config.yaml
encoder_arch: "resnet"
dataset: "photos of plants, animals and fungi (iNaturalist)"
encoder_depths: [2, 3, 3]
encoder_kernel_size: 3
loss: "l1"
decoder_norm: "groupnorm"
decoder_activation: "leaky_relu"
decoder_weight_standardization: false
decoder_block: "basic"
muon_scale: "original"
grad_clip: 5.0
epochs: 19.6
lr_schedule: "wsd"
Rows from block 4 of the encoder of a small image denoising autoencoder, named by matrix and row number. Rows with one number belong to one channel. Each number is 500 + 25 x the weight over its row's rms, rounded and kept within 0 to 999. All counts start at 0. Numbers have three digits each.
Before each channel's rows are labels from the 100 images, of 14848, where the channel reaches its highest value: "colour at peak" is the nearest of a few named colours to the mean colour under the peak. Only what is clearly more common there than usual is listed. The data: photos of plants, animals and fungi (iNaturalist).
# convs0: first 3x3 conv (encoder.blocks.4.convs.0.weight, 96x96x3x3, each kernel summed), inputs 0-95
# convs1: second 3x3 conv (encoder.blocks.4.convs.1.weight, 96x96x3x3, transposed, each kernel summed), outputs 0-95

colour at peak: white
convs0.53:504494526501491483493498512464533516517527498475489512503498492505510522531499505520481474472526493504494515492499491501488475539429523525498470467539495529491494521465503522493404495507500488525510498522483517487503491523449514433518524478488505443496513470502502509512502482513532447434
convs1.53:487504493471505524495480529483513506468504456449510514502461475456483471510496518522487517509469477517530437511481496494499474550497496498523505496545539472453450519489522491496481529514498502506535484498477525520502480476445519450523518502520498471450507485483505532483501459508471538469

colour at peak: white
convs0.88:500503475577483455565517510472557534506499459515528508484542518528517536521520494507554502510509477465488519484507495491497541506510505480488469497528487549514526484515506509483479475499442483523509517498469555470525519514502547481500509525491494482505486505502490489513511509535480520511
convs1.88:490511522423478534497471492488512539477480502477546523476470470507484469477507466482525467505473480493517469508497509478504486502515487531498549487533508460478479476465522480504551537506484474473531477516513491544508484482509465515512528486492483517505482452456483528471508488459521480468

colour at peak: black
convs0.75:519458521444506488473503507488467484506475485525481556512458509471498506488494443522491490491474501465474481540488501497483446540507446508514524462491496503475508447490521493486475539502505510525493499449538511517483496482523469498473458482478488543528483484474493491479485497497527469463
convs1.75:514513515508484486525486450514541519490493552503483470502551512546515500527503511476498493510528474545488490503501491527512524478514557508506488523506488508502525519498509542484516452492522504497492487478492460456479506530497481467509474526529508505521508561491533475499541505513536432554

colour at peak: brown; black
convs0.61:506481512501491483486511515540493468465541500520471523519440464466474520444497492465526454510435527509497492499474518519519502434472462474495510494535518467488489473517513465518543487477508506525486504485517509455457485504479513481481481477508460473493516533510488495469488491505492500527
convs1.61:535488496493480487541487484491489532493515525473472488502545546514536499533508500521491518518559512501493482490521505506487507498547563490509475506483510501536524546475482523522503488497516517542533482469481448561487517464519457471525496512501540532479494540520502481511546499516527481497

colour at peak: white
convs0.60:490534471533507537489479516517543502490481566480521514507519537500513485504485482488438499498505528527501514503541505486490510494491520473485491481524517547506484485484525523508455491494481504471467523483517505504493521502551482536525497494506529501478473431495435517453456474484464487509
convs1.60:490452500517503500496487533502436457480456452519517522466512458526509479518469494497517471522466487465529470486458479522512496507476473486489504502488527437499466507487502480490514534475503466496525473510450530517523486469479460525462504507483500465483522538499511496480492490491477529461

colour at peak: pink
convs0.49:545507508555509478531505450511438523525476507504523480506494525507491518534509543510536492540502460432508495481463500553484565479488515514500490507520511467505510529513513515498495473513513521526525513513489481536489506492470474460527480538519473489489484523505477500509484541477497505528
convs1.49:453503498470506553472471526475537486490519467501504477475482485482491497470502491473469462481461535551505479485491491464462459502491475501486496486517489512491479464457490498514501505521479476465480454470496498489490499488502556530457480475481475461493483467446531518473498464481483517471

colour at peak: white
convs0.21:520508499549506470523533485490545521535510504501515501506493472516495480515501497525534502487477516498520476516559515547487508476538508485515493519475491522497542517503491502478493488509523490578513503507471547463522519518471560526509488507516508484526516534516522525532509547556552519496
convs1.21:475475480418470518483460500495491478475491484496538511498519479465496505488499505470549457525498463487509487514492493428510467483491498509468541501515500489477481502474515466506493534482510505462495497521489500542500475507497447494507501466489477457480466454472500507476468479475478468467

colour at peak: white
convs0.0:481516490570506494479511496527592460501475527524525496505463490515524508510506487496469470482508520497486524483560515485527482519490477479524493483530530553459499512479517535492494488481493482531484521505497552492470514461503518509540540495504511484497493501478510561527493479514511500491
convs1.0:501467473469512527513485527453484514486478479494521538456507472494478473490468460463492508529483494488550483517458490498507479485510464532491526489499522437480476505482526453491493531492462477463532480505480529548557460467524492516496523487485490495479503486498506536490511481494458512479

colour at peak: white
convs0.79:471525494546518480532508509456570503490467469565524528520551535522492518470535510519536487537523479510504488502564523538501487492464488508472523480474478511498527490506518523496491477510478499510505479487516529479499514454501552512494506538496470501524486468513494495517537493514480491506
convs1.79:486461487448469528468469492501468495487471482485549495450462482516516455509494509469542469507478482472523491526484499480524491471489510530508521480503505475470465433457512468506516493488469492498492476520475487505511467443525463510469535494483472490487484482465479519490494488457502482490

colour at peak: white
convs0.94:517509507537474547525502486482513524500517515466504497531508502500544499538497539477527523519480528522489540512544517490474564486492487553559501482485502499506533515491482495498503479496485511552455472491498537514473513486510520480516553507514506491466524519511477521557497504539534460491
convs1.94:458508492458535462453487519472442498494480466485510523505501472489495495486505512543539467518494491477491485498484489501509461497502498492508533533536491480506489483488534503525506594517472490459530479516491499510491477490444459499480480514493502504496520489465479507493475466515448520465

colour at peak: white
convs0.45:491542538554485507520526494465541522510505487510542503523514488473506505486511486502513520522516516474509542484585473490524520483498461542488510499448505521477514507481502528496566486514516508502486526485527582484499502511516525491542503485482491479495502520520502522524518497524490537488
convs1.45:477474484444462551481473517521500528460474493507520520481495460491497495496500499456536492496476495465551478524479483472526470476489491531506515491508530461477490472479529473478508538483476458485520490509469510518531467457494473540467527494501458501492484478466491520474472482464496503465

colour at peak: white
convs0.6:468490497491488507489514511493518458443494526488491535501509475521482444451493467532504509477501514519499480518486479465512454486488474520520482459506477466471460489466472446499512547487500466505469462466537486472507486522528459538455462473476519525491523499532506499490495494515487482498
convs1.6:508514471520525434533521516528540513550522486483462490534516520512472527517525524459507506493540525508511524505538518516509552507524478496541518525528510546499542504548510509514526519519492517550493552526495477501506524501513510506559504504501497535506500512496490514523504514488539489534

colour at peak: white
convs0.4:469483539523511519475539495474499477473483496520506511490497500498483521489466481533524463503514516524472481442506470511514502426467517513450465492382504498500494537513489489509487476491493486470481484488506508482515499481507526489497488482497502543515491488505526506492524526490477546515
convs1.4:500548509437481521527489447521515499538505489508465492531481527524538504485498522470486456483499503520489483529504506521513507419515516487506489499509514505460497535494490515493507514501522481497494505465479471478503539502533483471513489463519489476510503529522558502524501494457579505493

colour at peak: pink; white
convs0.83:463510469531503492508489488550434500506453497553501494513490493515514498546498505485505494546504488437474501512471524517500444496513517491474482512491530448482490507506500508495488465509509525521487488478494477520461512495500484517505484517504477490503472533475569548493500517475496536440
convs1.83:534499478486501520469475491503546510482506505485499475495509484484487507469477517480497497468459543511521511490486476504513585477464501503477488484504500535498458481469512485493495520466482466473537512496489523481510459470528504508458508459467513491478517455556511512479471479525483494569

colour at peak: pink
convs0.55:467523479530514522519516478522450517499461531510516512511494485545484489514547550493519466574500498469487529507468520519511483503496499496468526496494530457490500529509522515493471491525490509502491481415493483504515516489494484500527507538514475461519516553475518517501512510455466510485
convs1.55:530438494513482494487442500493506472469513466482495453460456517462492472520498479486495489473467523497514469495487468487465518498500491483517473479507496522498467459470444477498505481461516472507508481519493502503498489484505526526454510449475495524495466442524495547493489487543488493528

colour at peak: pink
convs0.41:500498498537522548504515487520470483477499507484504494509475506546467563471530507486537496534506526476488481483463465535484492470482511511490537501511518451476522505532522507465522506525476525514532497466517448547442507480482455482517527521529463513494517509481470477482488498473480530493
convs1.41:511454529485488468477458483472481498519510496508499479497480494492528405529451521487490494515484557514496488505449489492480548511507468479510466496488489537516488494476453474519470485534527478495506479487480497503505512464482513518467465466478492475502475471517531519535498483526531488513

colour at peak: pink
convs0.10:497474502503499474461470511476436495477474524509488494475487501514475496521497494522504479546489476475516475481475490512504507520497540535496490519465522438457490440526511463517520524496505539541513483508514457544500487517485456510494486516471447449496493538484534525466506493494498517495
convs1.10:565532454465505484488482487494529509495498497502554480528468498479508545486461490478482505483498526492485530531464497511510501498461483452495472466510476545507515510483503489471504481479516480500507510448485496427482506471494505460492503467496536561469500482517501473478466480491472503500

colour at peak: white
convs0.40:505420528509492495493502504537481478470529508563525522492507441482518469503482495513541468493508525504507468519481480500474518496503459533523475490495517507507495508494508468485502462477528479523491502503483552465485484461485479513459471493490504501508487484435505482523483466522539475544
convs1.40:528582491505513503529516487481520512572513493490461505495481555516492500495481526471448521535496518559480468502492525528517488506516535496496492509504486492514485510486517533494487502504485526488510497446549437504491508549540497514530517512518493505494515533514508503496499492476527547499

colour at peak: pink
convs0.82:550505502523520477493508493515417500486485508475516502485499512518479523520491502512505477553481449442512497491477541524510494522515548506489503526475525451475503506492512496485477463506513527519525490479484464531494494512458473483517481540494495494516456499453534492480494524478500534444
convs1.82:465489494483485523486459509486541485495474483494531459528467458485519514477491491462494487465490501514489506492457468509508545523464477469488478479504489536482486472476476500535495501425502453473508483469481478470514501490499508478436480459478487467481520483449502516501466483490502480527

colour at peak: pink
convs0.14:527481521555502470489473458532420491508488510506511497479473486471482478547522517517532489536481492476507458525457483533488512484549499524498475491465498474500498488505505467515510460527537536531516523531500488525530486503515481529490479500483462490500476460520481528500489531498538464508
convs1.14:434529475481527518490486477467520496508490511513524506497473502553502579471497491501474484479484506487450522494469495532503480474489523467493503473520481474484479481476511527490489501475479498474509459447531480459477510496508505512485507505491479487474518555471546468463484505465473489470