config = dict(
    encoder_arch='resnet',
    model='image denoising autoencoder',
    dataset='photos of plants, animals and fungi (iNaturalist)',
    train_examples=155796,
    image_size=48,
    crop_scale_min=0.7,
    horizontal_flip=False,
    color_jitter=0.2,
    bottleneck='denoising',
    downsampling_factor=4,
    encoder_norm='batchnorm',
    encoder_activation='gelu',
    encoder_depths=[2, 3, 3],
    encoder_kernel_size=3,
    encoder_stem='deep',
    encoder_avg_pool_shortcut=False,
    encoder_widths=[48, 96, 192],
    loss='l1',
    latent_channels=32,
    decoder_norm='groupnorm',
    decoder_activation='leaky_relu',
    decoder_weight_standardization=False,
    decoder_widths=[48, 96, 144],
    decoder_blocks_per_level=2,
    decoder_block='basic',
    decoder_attention=False,
    decoder_upsampling='nearest_conv',
    init='torch_default',
    residual_init='none',
    optimizer='muon',
    muon_scale='original',
    learning_rate=0.0089,
    momentum=0.95,
    nesterov=True,
    orthogonalizer='newton_schulz_5',
    adamw_lr_other_params=0.00093,
    max_grad_norm=5.0,
    max_steps=11900,
    batch_size=256,
    epochs=19.6,
    lr_schedule='wsd',
    decay_fraction=0.4,
    final_lr_fraction=0.1,
    warmup_steps=1190,
    weight_decay=0.03,
    adamw_weight_decay_other_params=0.01,
)
Rows from block 1 of the decoder of a small image denoising autoencoder, named by matrix and row number. Rows with one number belong to one channel. Each number is 500 + 25 x the weight over its row's rms, rounded and kept within 0 to 999. All counts start at 0. Numbers have three digits each.
Before each channel's rows are labels from the 100 images, of 14848, where the channel reaches its highest value: "patch colour" is the nearest of a few named colours to the mean colour under the peak. Only what is clearly more common there than usual is listed. The data: photos of plants, animals and fungi (iNaturalist).
# convs0: first 3x3 conv (decoder.mid.1.convs.0.weight, 144x144x3x3, each kernel summed), inputs 0-143
# convs1: second 3x3 conv (decoder.mid.1.convs.1.weight, 144x144x3x3, transposed, each kernel summed), outputs 0-143

patch colour: yellow
convs0.132:493483496508493449492485513433501487546500489533477445449509508494524459474518520506462501482542509497463475482465495509505506473514471466517499497493471477485519497494495474491514415448505482498466478462514477530473545522538462501517546579495514491537512511548539476496508526504476522509484501491488498496470514492489529479490516512517502527528515504501518532556475486517541516507489509480500504502462471499504514487520507493506510
convs1.132:512513479529505484475464455556499497534489479500497514499480488453477493477502500562497526531497497485530491503442493492529436523487532506493446488494486512502516488470503496513483496532492494493513505554532489483532479554495515546470479505487508504483474510417526488478541485455515484486505490475507480492527485495490523521481501509481475497454524482541522487476472519475510491453486490487470525501544525509470460546501521486504487

patch colour: brown
convs0.122:539511475505472541481482448458491473506501503494473485509511474450511468505471470506516504519469491494501519528524497500549514523512497446495508465481594515503487483482475473478502508530535540457514469471494534483534515483509493534499473474456545532512503518522532503493480509506504470500505476496513523485467476515508515469488471502550450461479530509491493490537501510496448498493492494522502463513527510526534480506456532510495520
convs1.122:510490488485492460505512510485490460446503484452476526509530518523524522542484522442513492461535541495492485528517516496459497519505476561500516560519517502480486494466519532501489474486485522513528483498479459509488509499474451484512513498475531488532502501426436486489532498530509487469544479525535515545480522497486511510527483531499508534525464491501488541486514468511482499501486542502487501536482466496531497514492510503457490

patch colour: black
convs0.112:441505497504468534519524500510558470540531509495519519519481509538523513502510462521504524499486529498470519494504507506534479545461502503488475542495546486481487458527484469503473523494483493520513494486446500514525462499488471494495472523544496464473489533483448537496521435488483511494532481496489534461469499475507512520484490529518501438478512506504476504518501448471552493530528500511453504514514517461502523512500496473484529
convs1.112:570529491519497491509502510502495493485475492489471517471500511487516486549525485488483476493493534526507504546498512539468515479540484531493530516546534470535527520535472485528549454483524482474515501488512512559495512537526506517518470492517516511493508451502475494512526521467437506515508493493512496548473533488491478515534487496530512559546477493509531481528511480510474550459472474499528472547531498492495490505490508534483487

patch colour: yellow; orange
convs0.129:476508467486450471487507505499490464502529464466506521463511504531461496510467478509491491541479486482508507528487494516514481434454536494498538503504484470512513511569481429519460485513513486491519487486503530495482526525492444496494522492481503471465465475475532519476510554456516481468510484524526489506508500488478487492478499497492566504484501536504523476515462505546498482482527560510511540485487490514520497493526506472499528
convs1.129:532471539532526519494498457547483522502452488534481489531493486545551502506554494474522483509512525492493520470459507480529457540467513470490516503461499476483461518526490511505474486525488494519464471471501515529516469521446500545518497480541518494462492495504513519488536505465502501485512477492497462516491472483498439512494521508538488510493470520473524485470548447504482524483495468458505512505528551506485523516499512467499491

patch colour: black
convs0.134:492514501543508437521463469460481498501514501477472493484513489499531489500515535459591488484508517527499498516451531526486523485538484496516497507506456538509526492494501520550498449503485472509472481450477492521498528529492535483553463538469497493490503539505484524520486443514490520535485510510525530546476466507511476520455509509499514484484473486458478503487468474489443499499519479504506486499478502508501484485464500485489499
convs1.134:499515493506504488499486442524481493495504504567512467488528488469544456501501523527469507552513497521460544435479482504517511500487475505507513466492494518512495493533484465520459493502499508469547477480487452479473477509490497538500495549512512496489499499549527495495509495477563476507472528541458512479515490514507483506489511514475510537482503491457505451488491520501548525451513508534521538510543449508506517501519508504462500

patch colour: black
convs0.128:501495501524554508518517482530513513481503521508519493523475525535453463468423554477483455496501520484515500507509538516467479457464574473535508503523515507519502469465471476514524491503525519480482493488519524528498483542506453491491484476471485499494485468492528488519495480479486472492498478470514420508508509485468528487499507498548511511481513508510498558495515475519470498510515480500548464527483482525492498524482501529525527
convs1.128:484527534485496497498516515503521526513487493449495496453536461485507493514478525493478519538482461474505443439481459469471470507461509515451507486522499535473503545461476483535460518511518510501529503464529489491474505484484492507489478553508466429492514521486484505480495510504516529507509491460468473489484475469516488517464510494454485485492502501524519474534460544479487526489559482487481510512520503503481527533514527466517509

patch colour: pink
convs0.71:498501524515512523501486529548532480456449482483488497570475488526502482472548482486535533518489494513539504495513486475501507455487466435451494528453518460472494464483498486490511530493516496549475495521446496485529507459508508478502484485486500498515519499464520474492548478477417492530522491488491550486471480479513516530500518507517522483496491483491522474478529533515486511492513506481498479515536515497510513513491502519524545
convs1.71:479495467527543533509502489444498535527515518532489504517502468473489489500483484506477492484499502533478451521474537499515481484503494494486518503451550525510477530519508460494500551479500460487526505486534481491509478525455530506498475528564468533502521486505481498496471513502511455482530486511534494497513462533455497487501537464494492484459454467479510468435507515511466536509524524484481499499494489550527548492533504528505480

patch colour: yellow
convs0.100:492502490503519506531529468459472541455482524507483496536519510521541499500489463521485563535488510514522516544520524525503515468499502522458496493560539486511498493486493502516491491532507511531544476513505482489541468534521530479506474508548481497489510469493480519462494535474491478523514512516500476459542522485485403525466516479491487479495499483537494479479500487536480489459480494517488516478529478505557488491479527512501528
convs1.100:480505528486529506495504517521474465510500478489474470532494463498481477486479511504580466538522530467509544507501493500459498498512541472508503500538472472508543442524529458448501507515505458518482555499503513479480493517565495492559467485510463486494499482486510528515510527490480495460490486448471482468485486537521496511531505510533517528483508499490503503495525502459497513531510510488505511537525497475498539518493499440517521

patch colour: brown
convs0.117:503507482535536515448460474497489488539526512522517533516467498492503508474498521493501519489519533525526545499530569532488466502505551517484528490498489522471517471500503481501476488493509495504457521514495559487515483517483491415530495478513488462518491517476459521485517490507475430514495500466496515530509491494451487502496454469470508516490500474493520516512521483500438484473486471522492545492531500508523486456476532503518513
convs1.117:494506521492503480512496498473511486438476496515492567533516513518493514494493463500498471499484518520514494570529482516474538480529457541480465538506562501461518495474470516513568504519492503476505521496512486535519509477474474514506535527484494476500483461457479489492480538522481498485512479497501514496462540482510514491549517507529472517542509451504466486527498520477483473483522524556498521462502448500511513492511472500492524

patch colour: grey
convs0.103:498454496475522427479557505512508512494498469507461506502519543489468521469543513439533530511516476516507494533501471496446478472503495495475478500484498469503469484470515507485500455484530496502495495481499485526536470491485515548486512437540449477495475459491452478469495516489493518511543498513517561507498508498497504519504512523469549517521504497511504506508497507549532521530498497500477469465507513493512494508505462502551475
convs1.103:490536529501516540447536519530498505549513494496525455516460480494489472510510484458480498482488460512473513450484456515492510512472502512514539490498504502528515497511498502466521454472489498525526520472495538526501481505540477495489507573517504491496492501489526509502522487505476473533524486498487478508496465504522500498518461448480470471433484548542504516540535500499485524470440499498530516504548454471490510485510523521513517

patch colour: pink
convs0.17:521510483502516464482524508519494538504487498462496501464540488484484542558522462499476484506499486480504498531495468508480541507519478528502511483505521492512507503527475543442505474502481508456491487472485494469559501519497548488484525466474459522500522480557475571503495429522468493516508495530514470516520469482538485498514493496510476489484557486474494472492515516512453496478479504487523509504501497523520507473446464486536519
convs1.17:467497519516496497493467511467505467511479505505511477529455504489515454454493506498508524514504535504493500448495489549486490508472516467480520512502502495489490526499519452559487525504501468534501499522496507535458483497513495513505492522523513479490482535446468453512540593498489498506483517502520509493472493494470507492500509484489494509488460510491468499522476457501560479515535468494543477474484498446505479525541531504452551

patch colour: grey
convs0.12:506515491504478491547495480512470496484544509473493517474465478516486492480500448466503492513506493457504477408504494516517522472490527536510525518518492531525522504477475466468490489486491507519496490487493487476455501503500476484503523524509497496480496542481509496485526516490490502531515506515498482517519500488506525509461446496496481494369494470504532482509504479470487503512484500491519527489493465401487488493489508492508486
convs1.12:519479551511507544492499528487553440504412513507489479504483472511464515514457505536538496494487528514501493495487525515482547484516511480505518552489501506524516499497507517512491511534482515449465490502464478472480486515507476439499485473439492518488512491498481485487454464489490496501505519518519541498488492426455489497496492518492539504549483484523490474463476478515489510527509518505501503526495462522531520488486488480536504

patch colour: cyan
convs0.51:476507482454532485501532518501531503508490482506435467456530521493518491536486506508521489477491502491504530478515482498518536500533435497476495496502507497520486514533546516499485499491474530506528500502496439506497555477512526546517495522482503508490540440455542489478445482490506535514489507501517471464463519498512486483529495519491492509492437536486504491471494524529464480489513507467435447498513500493474547478503499502516512
convs1.51:501544519537472496488492521511508508476471526505539508472479471505521506461452513519510514519483483519519490532556497540526480466527528506489511497544505528530519488509469516445495515473506527460504495481528522496499535469501503471493473488477503484498497508476472536512521474527481476539467533516496479521498473461527450494486490472523471481508514470548507502502471502525498519471476526545499535547524457538542477486528502469480559

patch colour: pink
convs0.80:514523442520492495493503510433501572529512504493491501449492474462509513476511480481543485507511520494520500508516509476495498511486506536498521519481530528515487458465473515422475506496498465487499498495519500490528486499529517503485518439537504482512540534512485478499502513530524485503509513479463477482535495482521455506497504491435467494480477524500440484542518520505532510516488475522541481471501481546505457507473516484530480
convs1.80:517519491519473499494484484528520467478530478489498502490475493523474491530505501501503550511533518521470533550520531554513512461506532475475508534480497484505521531512474524520500487534516548479494490497424469492514504549485491499511502512467524488505520499535516490510495466492477507490497494503525467491523551468492504494468539549569551488457492499502531485448463476453503483529513528498472535545499501525522504471513517511478505

patch colour: grey
convs0.32:502477482495492448487485475523490514487488500488516487477452533512510482486534464474529490504531467433489486443463485508487501460500525492514496503506471502527500515461517479527507497489505516519505507466493505519506531500526491503506500518499504480487515485504490529511511512488485485486469499528530525521521486475515506551426445508485517523413500439477513501500488515480461492510473517489473494461529429451481509441506512500500497
convs1.32:481474502494526428496503494493487523537486510491510531511509481467484509520471508505472500533492493578498522555501499492563532517508494526509513512502520502494536462486488477499415467465461475536531497512538516537491483499496472503479505502497476523523539493502479489520486505495488486507525508494535464466519514523476475464464491504513468458557515496532564506534513535518506505507514487509534515526467518506521509519527512524488511

patch colour: pink
convs0.59:515505490478455496474467472472509471440433501485505477522450484497507546484484507493563478536518519528535527545518511523486518508471484484520519499501507497476503484478481495510503495510523501499510492497489497522492524519526526463528517511480549499509498557453532483506513410494397491502511492479506495516507480488479477506486496486553499507491489491505522498471528485517476490501469520521531482482496484490509480502457486520506517
convs1.59:498492520557517493518506463553500529509530521501511482507553513520502466492521498516456546524483454477502468463466519486530508496509512469504479448461504523584515506498466483493460497481512494456506469457484518481516482488491532473492482518533501523489513498566526551473496461476531493513496513546470485495503495489522520521470549501518502472437497497494470525507500494514496509541496514479500503512495482513520514500519537500494506

patch colour: black
convs0.121:469469502519492484515527532533444502514549459492500448539531520478493525480515550531492495467478529506505447483483455482534485522495488496517486492476472523520516485506486501471506521491485435465457502496481502531516454490491493489502464508492465500471534461551476465509507469499483523495492488528498499507454488495493532520525527465476542517495496517486469503500495525479557538544550473483498506478508537478494531507514511493494510
convs1.121:492522531533507521479476461501490485474501516489520515514484470468511528475531480511466525486481509528472505551531518489440511496470448468474479535504538520465522471546510475485533483475527516466517507484500487508499509461542489491504521543513498494486493528485478510514534513505485447494489551510482527494488474481482474541510474498535529503498516488533531473536530501504440533521492532522511500490485428514508540500480498513549495

patch colour: grey
convs0.93:473515463461485444487493505484509468497524463458463509478461508471527466512440489506534456520501543503468450565498496506473484492503487473506498487489491457506487490524463516479489506501506493500530492459489509496503495521518508499506543557547511489515495491413518494494466504514518519518516496483507443500490478537520548458512543488482476507476503525522515516480482481499480502473486527504489480530471538484533509477498504500484497
convs1.93:511498506515491518492485513498505515499465529490524544426512475513506499499478490553482545516471535461520527431486496506491520491497509530481533514499506518524523464488511534510469493469472502504478519534483506478531543471512494514507525459482498505482520475486483489469444497469503508498490535533540535490513480507461485558460494500466547507446514456498525469542483511474495471512506497512492506542467485441494492499510505489522477

patch colour: pink; white
convs0.65:512488490491503529510504524501519524482484438493482495510510510498477466509418523465516499486466521513515544523503491521467520500521506489515455522525489489487487516517519510449551533501519526515509521512474440486497523522508501552509477471483485536515509420456524505489534519515491486538518523506503463471483514490456509497515481471498503492479493492493545506476495536495482465479511448518529470518475488512494542504531457522477471
convs1.65:533469499494525491552492502478490472500484526525546519523478507494463498490510501484508509515518535504545444484520551519498513502516475519526510490485481527551502529493501522492494475546514506548515501495509529517528502472537517533494479530551464531482504501528484515461494498492476455473521485474474510488469518454540501514513446524476496479521517544560483518495466473509497510529460515533515529497526476473488514495519570492501487

patch colour: black
convs0.143:512442505522509459503458473490495503486522504462527492486516494494483509497521456508475489501502487491469533480507470538470514479475511511515481569509495505505503491535483511536472476481478509546492500473504461555510472489517468436505501502566472524463511524498484493496558480497488495501431500523540466512503520475496447480484488524477506512498500513519544512461496508538555509532509475520510482543525496478481499493494521489470497
convs1.143:486524528550469483477504469540511476500464484495481546512536507513500482512557474560496455501490495481492477544520523496511503513504493516487483513509521487510526533417506511495490503468496500437524460480481506470472495517483503527493515523557498497462491505489490487534533504502497494487518483480457495503523534476516493543512517518535492521525477484519480484545502518487466501505503518476471500517567487561521491533465536485495510

patch colour: green
convs0.89:506508495462478515476450491465464512507514531520520470493509510487446460473496497547531451488496523479503503453500495466546505543524523496511521439512492506538546512518518520455440517519519475471460500487502541491503504487515546474489511459516495452443523533481466525510466538508517508480489521458478488545475501509517507518497488523509476524529497524467496484514513520479511508476513506457484495510507500500490476519463504480484482
convs1.89:476506507534518509504477490505479481480476493474514470521514551514548534490468516532510493544492472514464467483549517545499496487473451517456504504467452498484559513500520503506508521529493459502487491463446503505495522526468530521489470541518506526503460542486511514515499472479458471527500537521488484495510482497455504509472532476530544469469476486515536505486470482493521463487469500486527547510514468498533533496477500474515507

patch colour: grey
convs0.49:488490460450504458458462530564531470442469517454474476553504526518495486512470521536530529474484528501506516502510469487504509495476482493499487487519464490490489504474498534584518499521491536497405523520509476512484483493495517477490477527467506523463475493489520484495487464466492534514504481489538495501497524508477491512532512526499527515492509486497512496491514497515488499496485501440493472468513521502483487497510460521511530
convs1.49:490489459516490514536528467463506501553521508506517498449480480514490499459506470475490486533520453514515484509519459495530492506504531476491525478473479543539551476496469529489436532528483544532492498464467534497458503470489494462472533499509461491537501555487511522495467476501533465491499529498502501475475515509508526473475481545513501503499487512512459523476517537548534475495506521489495516454510481535501506504532519515513493

patch colour: yellow; white
convs0.123:513499513493470547502504481476503483508510503508529477494483482515520523471539543514542510507506503494504526447473531468451470511499525517480483509488490520518515512492512501457530512497535508525461524495517491509490477477510468477500473448517464471499455461528503505447531509490443533526465533496470544470519501473514548509517551488487529480484502490429465485467496525500569485490521505507473520495501529507482480495475484469500507
convs1.123:507485516472552466458472498505490494495488508505472475523510517500473464534463497524426446534500566525478536583574513549516529500494487504499498513510499490510507529485506540517484484476511511504508495486491523476481471492505491519510540542539532515505516503485481495536515525515505497478496460518497496492504498500490472507502483543507477541508497479538557530517530462544482459496479486502515499514520504501487498468500493478487490

patch colour: white
convs0.110:503470478483536504527510519505512524485471455502519495504519511475453488501527510444478501491518490521509522514503504504465499470540527499480464500520489497493506510514511524502517523500485497487534522517446491472501485562527549526472488433485500522514490435463508544486507507507472477496515520491526478497504522563414516470520509452509514497478509487500513499452466568519514478491490446511504491487471496509489512522522492507490502
convs1.110:503490517496488514520518499497525487478462512474491493511473477459516515503496511506504478500493547468467502495512505517505466493471478475465539523512459498508477525486503533503498489460525525489471524519501459487500564527515494489528493478505466535512500446482523544542514522492542545507476526476513495448493489499525524525484519468529493488475518510494587503517545470552514532521541477492466512517470469516520532538461505502501473

patch colour: black
convs0.138:508474493505496491493502476481495498471517509471498522472488498513490488459500505456499496503510492476472549415483507523473549499491504526515514544517462539533481502471464500509471490485469507539516469507494482514491487460517485494499510498485482493480503491500489468503547554524535514518494526518520483524518501513492507548483436491473517499404474463483507459475481495475508483524456495506471497509505459446499479473522468492480515
convs1.138:465488536520525525493526525522507485471447512543481496507499512505484503546487463524480492489496531523479508503503470527517478476494495490490518453526513444503518471515473467454543501543457520488505559512464511473511506513507492482508478511462473504514496490459477527472468429496464469465501494477440481487472490479538516463497491537511476504493473487529508491488535490536503507521542472530483512484497460508528513536481499501508533

patch colour: pink
convs0.139:485541458504520490524504510474517515494503503476526463538503508522497486492483497491441519501504564467514527525495484539518520492493544489537525529563494515524485462522458496538536544503520487477492470505504515483522448488484447471494471480483467501442475505496520508517547540510491482520506481505500490479514492513511510502496475470516492474479510499470480540542488494496549468507459486513519519528498487509564489448487473487495513
convs1.139:512563525479478502498515510549504511503466478508513492510534501483506485549515468475514503524484477512540516490473493475512473546541531526507524463481472502523505538425519521475495505516493481512495485487497480462492484474514511544488476458487453450463509482486482521453483512498533483510470537445494515505502498538525474511505492496510482531503521548466501508522493508543506489486516536472514483498513487514514552520465457477479460

patch colour: white
convs0.120:488504517499475507487529472517476486496536434497502479524505519501483515509525522523515490492517491480478441527464479454452460480479506479493488474483503501549511471485503480486539515515531486470507511477511503476468479499495481537484518479461494507506492471594491508478514462453516496522521465501502468488495479486524501457516554493502513496498528508479473502483491542476500532562542525515475487508478491497474549522497487473515550
convs1.120:533513491477522460472480512499507462477473515474470484487449476507498502487515524492486469494472504517545505548515486516515532495497508503492457499496482499516507543509510500506487460488482483473488509506509521481537549481512474494510507546497549516544513538454481479525481535499526538483512489495502528513490468458466500545542500526543487494515521470545528504487510475517459474470479524524496520463502436469533507483495475530516566